From a checkpoint of a small image diffusion model: moe top_k.
Rows from block 2 of a small image diffusion model, named by matrix and row number. Rows with one number belong to one neuron. Each number is 50 + 15 x the weight over its row's rms, rounded and kept within 0 to 99. All counts start at 0. After the name is the row's rms in percent of the matrix's.
After each neuron's rows are labels from the 100 images, of 14976 (inputs lightly noised), where the neuron reaches its largest size: "patch colour" is the nearest of a few named colours to the mean colour under the peak. Only what is clearly more common there than usual is listed. The data: aerial photos of the United States (SatlasPretrain). In brackets: how many of the 100, against the usual share in percent.
# gate: MLP gate (model.blocks.2.mlp.gate.weight, 768x384), inputs 192-255
# fc1: MLP up (model.blocks.2.mlp.fc1.weight, 768x384), inputs 192-255
# fc2: MLP down (model.blocks.2.mlp.fc2.weight, 384x768, transposed), outputs 192-255

gate.104 113:38 62 71 66 65 47 57 64 31 52 51 34 62 58 65 49 34 40 18 71 44 58 69 53 66 37 38 74 49 70 50 46 35 53 36 39 48 60 62 30 80 78 77 63 32 28 57 37 54 40 57 51 48 47 59 37 34 54 49 54 50 50 81 42
fc1.104 118:51 67 51 62 70 54 48 54 50 38 28 45 52 48 23 34 55 18 66 52 52 59 51 39 44 52 16 54 45 73 61 49 45 45 49 32 41 57 48 40 58 31 51 55 74 22 42 47 52 86 45 67 33 52 37 56 54 61 26 56 66 44 35 33
fc2.104 118:38 61 25 63 70 60 60 64 29 28 33 43 68 49 56 54 19 30 43 64 39 57 58 59 27 38 10 56 33 39 60 16 41 48 43 49 61 52 42 41 69 92 35 65 33 23 57 42 59 47 36 44 83 42 20 53 43 28 33 77 72 53 56 60
patch colour: grey (94 vs 57.3)

gate.22 086:56 40 81 58 45 36 44 33 70 35 47 50 12 88 62 27 41 59 32 48 56 25 50 53 39 45 47 50 22 76 44 59 61 72 35 78 49 72 42 37 53 53 69 43 32 22 47 78 56 67 35 49 36 64 62 57 68 55 44 43 37 59 36 68
fc1.22 086:21 38 46 34 56 43 48 73 46 49 52 26 54 23 31 47 33 33 62 50 32 69 45 43 75 36 31 53 60 44 50 38 40 32 76 39 34 58 62 49 71 46 46 61 39 21 77 38 42 56 55 41 28 53 44 55 66 31 66 68 57 60 48 54
fc2.22 085:57 78 44 58 48 36 61 61 50 51 68 49 85 50 48 52 87 57 48 42 44 55 55 54 26 59 67 57 54 46 61 19 66 60 42 31 54 35 42 36 38 53 33 40 46 55 58 72 80 37 53 27 64 73 50 33 55 55 25 44 38 41 38 29
patch colour: grey (90 vs 57.3)

gate.67 082:29 39 64 70 69 58 56 54 59 57 19 57 48 54 36 25 43 42 37 66 47 50 61 41 60 51 47 62 47 65 61 45 51 48 42 29 29 74 48 20 84 58 59 43 36 52 44 58 81 73 23 38 38 47 61 39 32 41 51 48 43 40 48 35
fc1.67 094:94 65 43 43 39 75 37 48 49 18 54 61 40 59 72 49 38 40 39 62 49 49 71 33 43 39 08 60 34 36 31 27 20 29 41 66 55 52 36 44 56 65 49 47 35 36 59 27 53 50 36 46 64 58 64 53 49 27 59 51 60 48 47 67
fc2.67 095:42 55 92 51 64 80 56 68 56 55 26 50 37 08 61 34 64 73 24 62 76 32 41 60 52 87 71 61 37 54 53 56 75 31 51 67 47 46 52 43 56 38 75 60 34 46 63 44 61 52 63 82 04 35 88 34 71 40 39 21 49 70 48 40
patch colour: pink (27 vs 3.5)

gate.136 100:28 54 52 46 39 64 65 70 47 58 39 36 58 50 61 45 57 37 36 65 30 57 50 41 43 80 48 38 54 53 56 63 66 47 49 53 59 54 53 47 66 59 39 61 42 63 42 53 22 13 17 33 69 50 56 63 41 57 37 65 49 28 53 32
fc1.136 085:53 48 44 48 54 34 68 44 40 03 67 66 45 48 61 24 58 67 57 62 33 26 42 74 49 40 78 42 48 63 15 35 70 47 59 60 35 43 31 75 17 42 45 14 73 56 57 59 80 64 43 71 37 65 49 47 57 23 35 38 57 36 38 41
fc2.136 097:68 66 20 23 31 72 61 69 59 50 41 40 54 52 21 74 36 34 50 63 41 65 51 52 40 36 45 22 44 46 65 56 49 48 15 53 56 36 44 68 56 71 37 70 36 52 34 55 13 55 62 45 46 68 50 49 36 65 50 56 50 32 53 71
patch colour: pink (26 vs 3.5)

gate.456 097:28 39 75 56 50 60 47 54 52 34 50 59 60 40 66 61 62 59 65 35 67 66 54 56 35 41 49 25 52 40 63 35 59 39 56 51 28 85 52 31 54 53 43 38 52 48 34 31 73 71 77 70 60 74 34 65 34 71 49 26 61 66 55 52
fc1.456 076:58 44 34 72 39 53 73 35 40 23 70 35 25 48 55 53 54 77 52 36 33 48 47 15 46 34 54 38 39 24 67 62 25 27 48 57 69 63 73 32 34 38 30 54 45 61 65 51 61 34 72 48 68 67 11 37 62 64 32 52 56 57 56 85
fc2.456 077:57 40 54 55 63 30 66 23 64 45 46 60 41 52 35 54 21 62 44 57 57 54 59 31 79 39 41 45 59 28 68 68 43 38 48 18 53 53 72 35 55 56 42 42 43 49 48 40 43 41 51 17 75 56 27 55 64 32 51 70 32 35 42 51
patch colour: pink (36 vs 3.5)

gate.29 101:67 35 64 29 56 54 72 49 54 56 54 40 47 78 54 39 44 44 40 60 37 36 53 44 54 99 70 70 17 56 56 49 33 41 71 43 56 44 49 31 51 60 56 41 75 35 39 37 45 43 15 32 57 45 25 54 53 51 65 14 39 58 34 58
fc1.29 100:47 47 33 80 55 37 42 70 32 21 45 59 54 28 66 63 67 84 81 46 63 68 48 61 39 05 50 13 67 04 52 55 60 53 53 65 58 55 74 64 41 35 56 58 51 71 35 64 68 56 63 72 49 70 44 57 62 61 49 49 57 38 72 52
fc2.29 098:44 40 65 33 44 24 88 47 48 51 44 61 39 61 56 57 45 62 77 45 25 55 30 59 77 50 54 42 31 44 66 49 57 57 71 29 56 74 45 40 34 20 37 28 41 48 77 45 68 65 48 46 39 39 53 65 77 48 78 29 61 58 38 37
patch colour: grey (89 vs 57.3)

gate.254 083:12 71 35 40 36 55 58 67 56 37 39 75 39 36 67 66 15 46 37 41 47 48 45 42 43 63 52 72 38 57 51 22 62 32 37 50 09 54 57 46 89 64 32 66 51 36 24 59 67 61 54 33 73 62 51 48 39 45 61 36 39 24 63 49
fc1.254 078:28 30 48 51 38 58 58 37 55 30 59 54 28 39 62 41 40 46 25 40 47 40 16 44 60 63 70 47 46 56 31 25 64 44 35 65 25 50 57 62 78 62 73 71 40 68 27 44 81 44 57 31 66 36 48 65 69 65 36 81 44 45 28 50
fc2.254 092:23 23 65 19 45 39 44 47 26 43 86 45 12 57 63 63 37 54 76 66 42 60 59 49 40 39 61 37 57 70 40 57 39 64 49 79 69 54 48 43 33 78 69 71 26 65 53 29 18 77 55 60 40 42 62 48 64 41 62 61 54 49 41 66
patch colour: pink (29 vs 3.5)

gate.284 113:50 44 69 49 67 40 54 65 33 42 28 31 57 56 38 32 37 40 15 74 45 73 45 36 55 37 44 65 33 58 53 46 11 54 34 29 57 45 57 41 71 60 75 61 36 45 59 48 57 53 46 48 48 54 65 42 37 72 67 72 48 58 54 42
fc1.284 127:25 58 37 43 50 55 48 59 57 45 49 47 43 21 42 41 60 45 55 55 45 59 41 39 54 76 47 70 77 52 53 46 24 22 55 48 44 58 53 44 72 38 55 43 50 41 63 42 22 65 59 48 65 62 43 55 53 74 56 29 49 47 52 40
fc2.284 126:71 43 55 29 33 52 10 33 51 61 74 56 53 48 42 29 22 27 77 56 71 75 59 64 21 17 68 48 66 38 49 25 91 19 31 37 60 56 55 59 69 73 47 50 44 08 20 32 55 56 53 60 79 49 40 43 70 73 62 58 86 51 48 40
patch colour: grey (87 vs 57.3)

gate.217 068:28 72 34 22 36 76 36 54 54 68 70 89 59 59 33 26 50 12 50 30 79 34 58 62 64 27 65 78 58 54 73 45 77 66 65 70 19 65 27 55 59 65 24 38 33 38 40 48 52 32 54 29 66 48 49 78 26 41 44 43 26 42 67 44
fc1.217 082:70 40 31 62 61 45 37 49 47 46 52 31 44 23 56 28 56 80 36 75 31 55 44 66 36 63 57 35 53 43 46 54 32 31 43 76 72 24 81 70 35 57 66 74 79 65 65 60 72 63 06 69 45 38 43 38 55 47 52 65 81 40 49 67
fc2.217 079:23 54 51 48 58 62 54 54 56 52 61 36 58 58 49 73 30 03 66 38 59 61 49 36 71 18 23 66 61 61 49 63 68 65 66 32 23 54 47 67 52 24 35 50 42 46 47 66 43 20 70 44 40 75 40 69 37 65 70 46 42 53 65 39
patch colour: black (38 vs 1.1)

gate.610 098:38 49 41 66 34 50 52 82 52 50 65 72 50 69 37 67 58 18 48 49 29 40 64 45 54 50 64 40 51 41 52 41 83 53 64 20 49 22 51 60 52 35 44 37 36 63 42 55 29 23 50 51 54 26 41 67 53 33 26 72 36 49 70 28
fc1.610 078:60 69 59 49 58 61 28 45 35 43 36 48 43 57 57 88 37 63 47 62 37 69 36 85 34 33 32 60 53 68 16 38 48 55 40 42 58 28 56 60 40 46 54 52 55 31 22 46 25 41 64 68 26 41 66 57 41 55 73 31 55 93 68 41
fc2.610 085:45 56 46 54 25 44 47 36 51 65 46 54 46 70 49 34 62 52 43 22 50 40 54 59 42 37 56 56 54 50 34 31 45 25 61 23 34 38 36 83 33 27 61 42 41 45 62 42 60 28 63 35 39 44 45 59 49 51 56 36 73 68 76 37
patch colour: pink (27 vs 3.5)

gate.609 105:43 59 66 63 85 39 57 50 26 52 41 47 71 80 45 42 30 40 40 87 62 72 70 25 49 43 40 72 54 72 60 48 30 47 37 29 38 49 67 29 76 51 56 56 30 36 49 37 55 44 65 47 51 62 63 53 34 60 58 51 45 46 43 34
fc1.609 152:47 55 55 43 57 58 41 54 49 55 59 43 75 49 29 32 55 37 53 46 51 48 53 54 52 66 92 30 42 31 64 33 34 47 40 75 66 15 54 56 62 37 55 36 69 69 85 37 58 25 65 60 66 30 34 66 16 61 82 74 37 63 92 19
fc2.609 151:38 39 54 54 34 45 31 46 48 77 54 41 38 51 59 83 45 63 57 55 65 82 42 41 42 56 30 43 46 72 24 76 59 57 38 30 41 50 41 53 32 57 61 40 45 47 45 55 57 58 30 42 73 67 48 14 52 63 42 52 31 45 28 65
patch colour: grey (91 vs 57.3)

gate.374 099:32 66 62 36 41 54 55 49 48 43 62 86 60 74 40 56 62 55 09 48 54 34 37 79 48 29 38 86 47 64 68 52 76 40 84 50 06 63 20 65 51 51 38 30 26 26 53 51 61 59 60 58 73 49 58 77 33 24 59 55 30 49 55 42
fc1.374 080:18 50 35 42 42 28 44 58 45 67 75 76 42 60 23 32 32 36 36 44 50 43 48 47 63 21 48 84 42 57 43 33 66 37 53 48 20 74 16 55 54 67 35 24 44 55 38 35 52 83 57 37 69 51 37 62 44 32 42 60 58 27 78 62
fc2.374 090:45 47 38 42 47 39 70 52 35 53 53 64 28 40 69 50 33 71 70 56 82 43 70 20 28 70 73 50 49 52 56 62 34 54 26 45 89 44 51 56 46 77 46 57 69 70 33 61 25 54 33 06 54 23 49 25 55 50 44 47 48 30 51 55
patch colour: pink (25 vs 3.5)

gate.519 084:63 62 62 53 54 89 30 53 60 73 48 39 48 45 72 56 35 70 34 38 42 53 69 64 30 54 58 50 51 61 93 59 58 59 30 43 25 51 51 18 53 51 60 36 46 42 43 58 85 76 53 49 60 55 67 55 52 25 64 33 74 47 61 29
fc1.519 082:47 43 41 51 40 37 61 39 33 18 31 39 24 35 24 61 41 78 33 34 46 50 31 73 41 31 54 66 47 70 42 46 47 42 53 75 56 27 62 54 53 57 57 64 80 59 65 81 39 64 20 67 71 61 39 41 52 49 43 59 50 25 58 76
fc2.519 090:32 39 62 50 46 48 70 31 36 74 18 34 44 59 62 61 42 57 33 45 37 56 44 67 35 54 50 45 50 92 64 66 22 38 44 30 32 35 49 47 41 57 65 44 74 50 49 55 65 59 48 69 38 45 61 49 46 49 60 40 85 61 75 50
patch colour: brown (88 vs 36)

gate.739 082:40 64 65 60 40 63 66 66 41 62 48 53 71 48 43 59 50 38 47 56 27 54 73 46 58 60 56 58 67 27 83 66 63 37 45 55 68 47 50 53 58 54 26 53 48 68 34 49 32 28 46 30 71 61 45 43 24 61 40 59 50 30 55 69
fc1.739 088:90 68 59 56 61 53 45 61 59 51 29 58 31 56 22 54 17 48 47 47 60 40 50 44 53 49 30 73 27 80 33 60 28 51 53 38 44 42 48 37 66 51 72 53 34 13 69 59 64 74 45 57 21 58 70 53 47 45 69 44 51 50 54 29
fc2.739 099:51 32 85 41 42 56 47 51 49 53 37 49 64 14 48 44 49 73 45 44 27 34 57 67 58 43 71 78 52 37 44 62 67 42 69 45 77 38 35 69 36 40 69 44 61 41 61 50 57 28 53 74 34 33 57 47 65 49 63 10 66 73 37 47
patch colour: pink (50 vs 3.5)

gate.576 095:16 25 62 56 26 37 20 54 52 40 64 22 46 66 53 63 72 44 53 40 59 57 37 56 46 58 33 49 55 54 43 56 49 64 41 54 80 84 80 44 63 36 26 66 35 61 41 32 31 67 54 46 42 58 38 65 40 79 80 26 55 58 20 61
fc1.576 086:30 20 39 44 52 18 40 54 33 16 67 66 54 36 35 57 58 48 29 62 52 59 61 62 21 21 46 43 47 45 45 82 54 65 26 73 31 62 52 63 56 52 34 41 29 63 56 58 44 57 33 63 48 74 67 51 31 42 59 36 55 68 58 45
fc2.576 082:26 47 49 68 51 45 47 72 45 37 49 63 68 48 81 53 65 37 42 68 64 63 54 56 41 40 53 35 41 61 57 64 68 74 55 57 59 77 52 36 80 78 58 51 32 76 54 78 55 40 38 71 45 70 35 67 43 43 49 53 60 51 70 25
patch colour: grey (97 vs 57.3)

gate.243 096:62 71 49 49 66 61 60 66 55 59 75 88 56 61 29 56 47 31 50 72 51 22 59 24 56 39 34 60 40 49 40 52 46 40 65 12 43 26 42 51 42 39 54 43 47 37 49 19 66 41 63 59 45 37 51 65 72 25 40 41 45 33 54 56
fc1.243 086:47 31 40 47 73 32 32 54 41 43 56 48 50 38 78 25 47 40 53 43 42 75 81 52 66 57 76 42 38 25 64 43 48 32 32 79 64 80 40 32 52 35 49 37 44 57 55 50 55 63 44 32 50 54 24 47 51 69 33 53 48 41 68 61
fc2.243 085:30 31 39 46 38 37 31 53 64 32 55 39 42 44 62 46 47 59 38 13 52 64 66 65 55 49 58 21 50 35 55 41 44 74 34 64 60 67 52 44 62 64 44 61 56 59 53 80 48 75 16 34 68 58 31 10 43 54 61 73 25 49 40 37
patch colour: brown (80 vs 36)

gate.669 080:51 53 10 39 63 64 51 91 26 42 50 36 52 59 54 55 22 31 85 30 58 51 56 40 28 51 30 27 75 42 69 65 50 75 58 59 53 27 57 64 94 59 69 77 39 70 45 35 20 49 52 28 64 28 73 42 48 69 71 56 44 35 57 69
fc1.669 074:65 79 48 47 59 64 70 61 45 38 45 38 32 33 55 54 34 58 82 11 44 23 36 68 60 28 49 28 41 30 63 44 38 54 55 75 29 60 47 59 69 28 63 60 55 34 63 69 68 59 59 59 37 60 66 45 67 43 55 29 78 57 30 41
fc2.669 074:39 61 56 64 40 47 70 64 57 42 69 53 38 57 62 56 70 43 47 62 56 58 63 47 52 46 56 45 70 33 38 47 84 42 63 50 73 45 51 44 36 45 34 49 54 57 50 39 38 21 45 45 77 27 24 62 53 28 42 31 49 34 41 55
patch colour: pink (25 vs 3.5)

gate.569 081:49 80 48 55 45 50 63 61 49 35 49 45 45 59 68 67 32 73 56 18 35 55 31 54 37 56 27 36 28 57 48 22 60 37 54 50 42 49 45 73 52 46 48 58 71 37 42 54 53 58 55 44 47 65 35 48 47 54 39 38 63 52 58 39
fc1.569 088:46 77 31 62 34 62 53 73 60 33 52 65 58 40 84 70 25 32 49 47 56 38 34 55 58 30 30 55 49 77 75 34 49 43 49 51 46 77 69 54 50 69 38 66 32 65 48 29 31 54 66 31 77 36 62 49 56 47 59 61 65 21 39 49
fc2.569 091:27 40 35 34 41 50 75 42 48 44 65 76 53 29 50 57 62 33 53 49 52 35 40 44 65 23 47 52 50 55 53 50 52 42 67 65 45 77 54 28 45 69 59 56 43 61 47 31 61 45 56 58 64 35 64 57 64 34 36 81 34 10 57 59
patch colour: grey (92 vs 57.3)

gate.177 083:65 55 60 82 34 46 74 20 46 77 40 56 68 85 99 29 61 44 69 68 76 61 48 22 63 49 34 14 57 28 76 44 72 66 43 55 48 41 68 55 23 43 56 43 55 56 65 37 57 52 20 46 40 38 64 54 54 62 64 23 47 62 45 69
fc1.177 070:58 65 40 58 73 46 43 56 41 69 87 58 56 67 72 57 76 40 36 38 58 52 57 39 49 56 34 27 58 42 56 52 71 47 39 59 44 56 89 42 28 38 54 43 64 44 46 47 54 35 54 32 29 50 48 36 47 37 58 43 37 61 36 52
fc2.177 077:73 38 54 57 77 13 36 61 67 50 79 56 25 47 36 56 51 53 47 59 46 50 66 51 32 64 42 61 51 35 42 95 82 57 53 67 85 60 46 63 47 42 30 68 44 60 39 44 35 35 55 35 68 25 41 35 49 78 09 31 22 42 45 58
patch colour: brown (90 vs 36)

gate.14 127:35 40 58 40 62 55 62 60 70 61 77 54 64 52 69 31 57 38 51 35 49 54 55 39 62 73 73 74 69 28 74 57 69 57 70 51 43 56 44 39 70 49 54 28 47 58 34 48 55 48 27 44 69 47 39 47 19 35 60 53 18 30 78 56
fc1.14 127:61 50 54 50 29 50 36 58 50 34 64 62 39 36 78 36 61 43 40 44 69 45 57 25 50 46 50 62 68 41 42 57 65 44 53 60 36 90 35 49 60 21 34 37 47 40 72 36 50 65 50 24 62 64 72 75 36 50 53 59 44 48 43 76
fc2.14 135:33 24 52 55 57 59 52 72 83 75 59 42 67 42 63 51 61 35 31 38 42 72 59 58 57 60 76 33 32 30 64 35 56 47 64 54 53 66 54 46 57 88 74 47 53 48 31 75 63 77 43 47 39 48 34 47 65 54 62 52 62 53 74 27
patch colour: pink (28 vs 3.5)

gate.159 111:55 31 77 45 70 37 70 69 33 61 41 25 58 50 39 47 18 45 45 64 46 51 83 19 69 48 49 79 19 44 56 72 25 38 44 50 70 68 54 30 71 49 66 61 46 62 45 66 42 36 54 38 43 68 47 36 55 77 38 07 45 31 73 58
fc1.159 092:78 25 59 57 54 34 65 49 16 29 48 40 63 72 52 53 68 58 56 51 48 67 71 20 41 59 45 43 43 45 40 45 32 39 55 54 74 35 64 57 53 42 40 53 51 81 21 48 34 28 62 49 47 62 56 35 62 64 38 24 52 30 43 61
fc2.159 095:28 51 23 72 40 33 36 41 52 45 56 70 59 65 58 62 55 29 54 52 72 50 56 24 29 74 27 43 51 61 66 41 43 63 41 54 45 56 76 50 70 72 31 49 30 65 30 47 51 57 59 31 50 34 65 72 46 29 48 82 44 15 65 58
patch colour: green (33 vs 2)

gate.174 104:65 49 75 36 79 69 57 65 58 45 62 46 45 46 71 32 39 66 12 70 64 82 78 32 46 64 21 57 09 32 44 57 46 55 20 32 77 44 65 43 72 52 72 46 56 41 40 67 34 41 68 45 47 64 60 44 43 67 55 24 33 56 75 73
fc1.174 085:62 45 56 18 46 58 49 52 42 58 60 63 77 32 70 34 50 51 08 52 44 84 69 71 44 59 21 75 45 42 23 39 63 28 65 24 64 45 47 58 51 56 46 40 52 26 36 34 46 39 60 24 66 30 66 80 44 47 49 51 36 66 75 55
fc2.174 083:66 32 33 78 22 39 30 55 70 45 58 33 61 58 36 45 61 41 42 29 48 59 60 51 68 56 53 37 68 72 40 16 48 31 46 54 38 52 49 54 42 40 40 46 64 48 26 52 54 53 34 40 61 61 39 34 46 65 18 78 45 31 24 42
patch colour: grey (96 vs 57.3)

gate.451 135:61 44 60 39 58 62 68 64 29 38 61 11 44 64 52 54 37 36 49 57 52 59 69 31 82 40 45 55 07 55 81 51 43 47 53 34 69 43 62 41 92 45 53 60 62 51 21 76 57 53 36 41 65 04 33 40 61 66 44 39 48 55 33 59
fc1.451 095:47 64 42 47 70 50 63 63 10 41 83 21 43 74 47 62 63 41 67 51 55 67 44 43 53 36 36 57 35 48 87 40 76 45 67 44 80 38 39 63 70 42 44 55 78 61 38 75 78 63 36 32 42 20 28 49 51 52 47 46 48 57 41 43
fc2.451 092:55 51 61 63 35 50 49 39 73 54 39 70 62 44 37 48 49 63 45 32 53 73 50 48 35 67 63 66 62 50 26 52 36 63 40 61 42 60 61 45 38 58 32 27 38 57 39 31 52 55 62 66 81 88 39 58 66 55 43 73 41 42 68 46
patch colour: pink (25 vs 3.5)

gate.498 088:27 57 35 64 48 72 61 53 55 79 59 68 63 36 83 33 52 77 43 51 62 78 63 46 62 72 51 52 65 24 54 48 62 37 55 49 39 43 67 44 47 69 31 35 35 78 33 48 60 38 61 39 54 37 34 48 33 66 51 53 54 74 73 36
fc1.498 093:43 45 48 58 41 26 31 52 41 29 51 51 32 67 09 37 69 38 42 52 41 22 33 40 40 40 29 39 36 79 45 33 32 57 29 40 60 56 16 67 57 31 40 62 55 33 58 68 33 63 39 61 59 47 63 69 52 42 22 74 63 46 45 67
fc2.498 096:40 37 64 41 63 59 38 35 53 52 56 43 39 93 65 54 34 40 51 49 88 66 30 40 21 49 31 57 53 51 49 59 08 52 59 87 23 63 47 37 47 55 44 34 40 46 61 44 52 64 49 44 32 37 34 54 40 50 49 57 75 58 90 54
patch colour: brown (69 vs 36)

gate.31 100:74 55 32 46 39 74 33 38 74 80 42 63 64 37 62 60 64 49 58 18 62 52 76 74 44 24 39 53 61 26 70 61 30 52 60 38 66 37 52 47 67 52 42 47 47 51 36 45 46 60 38 57 26 47 26 76 51 60 69 42 56 47 57 52
fc1.31 087:28 48 69 52 65 45 48 53 38 33 64 61 53 55 61 25 62 54 20 58 38 41 26 27 36 43 63 32 54 70 40 51 66 75 50 67 46 57 57 61 36 38 63 52 42 80 60 66 59 56 57 41 31 56 72 46 50 57 45 82 45 70 50 41
fc2.31 090:38 41 49 69 38 58 56 36 45 46 29 40 55 32 45 28 70 58 49 42 74 38 69 34 51 60 37 88 76 25 28 45 14 65 55 18 30 64 31 69 38 26 53 62 55 66 49 79 56 70 47 51 43 48 59 49 58 44 48 40 56 65 36 41
patch colour: grey (86 vs 57.3)

gate.326 078:21 56 86 66 33 66 65 36 47 74 48 84 56 52 55 57 59 19 38 42 50 54 42 54 51 55 76 35 54 78 37 57 68 48 71 34 26 59 71 67 48 51 85 35 61 19 64 64 64 64 76 73 34 54 59 66 33 70 39 45 45 89 46 46
fc1.326 074:45 33 70 24 27 68 42 42 71 60 74 55 68 46 70 44 64 69 37 41 75 55 44 38 77 75 73 28 56 48 54 71 43 45 67 74 36 84 56 59 50 43 49 57 39 53 45 44 65 44 62 46 64 61 47 56 51 91 61 55 25 34 51 54
fc2.326 078:10 12 69 42 52 54 13 61 74 52 61 48 47 51 58 47 49 42 52 40 48 62 46 39 61 60 75 38 63 57 51 79 58 68 57 36 43 78 50 31 57 52 61 55 58 71 58 46 70 39 52 39 50 50 44 43 59 37 48 73 32 32 26 32
patch colour: pink (37 vs 3.5)

gate.66 094:64 40 67 47 57 62 48 40 92 44 44 44 26 57 48 36 38 36 50 38 55 66 66 35 68 63 42 54 33 42 61 57 21 32 53 57 83 44 71 36 40 68 61 48 68 44 35 70 22 32 35 25 40 57 37 50 45 74 38 49 50 44 15 73
fc1.66 098:77 51 33 06 02 83 36 51 48 46 44 39 36 71 39 64 53 61 58 48 51 17 54 74 58 50 60 45 16 72 44 33 43 54 43 45 31 47 43 53 64 50 49 55 59 40 59 49 47 36 44 67 48 59 53 31 27 42 51 34 54 81 43 30
fc2.66 094:61 66 72 54 61 47 54 43 51 51 64 57 57 15 26 51 39 62 30 46 40 52 20 58 49 54 56 67 71 32 42 55 65 51 58 58 52 45 54 57 36 76 60 36 53 43 39 64 43 47 56 46 57 35 61 50 55 49 53 53 55 51 61 47
patch colour: brown (76 vs 36)

gate.483 091:24 42 58 42 39 54 62 68 30 48 50 59 72 47 64 67 59 59 34 35 58 53 28 44 49 73 57 24 70 43 41 45 68 52 50 39 45 47 40 69 52 27 66 52 42 49 48 56 80 52 41 51 59 34 55 61 53 40 43 51 48 68 38 43
fc1.483 068:57 46 66 27 35 35 49 66 51 43 55 52 68 27 43 41 65 52 40 42 58 37 46 50 53 66 76 38 42 32 49 62 69 57 31 70 36 61 25 81 55 24 52 18 46 47 73 68 62 60 52 49 68 53 62 55 52 40 38 40 21 55 56 53
fc2.483 080:24 46 47 35 78 32 36 50 49 43 50 61 43 67 56 58 57 48 61 83 51 53 45 44 61 32 53 32 63 59 59 62 77 34 27 67 60 72 02 61 67 55 71 36 41 34 53 32 30 49 63 43 72 50 41 74 38 78 72 61 08 29 27 57
patch colour: grey (90 vs 57.3)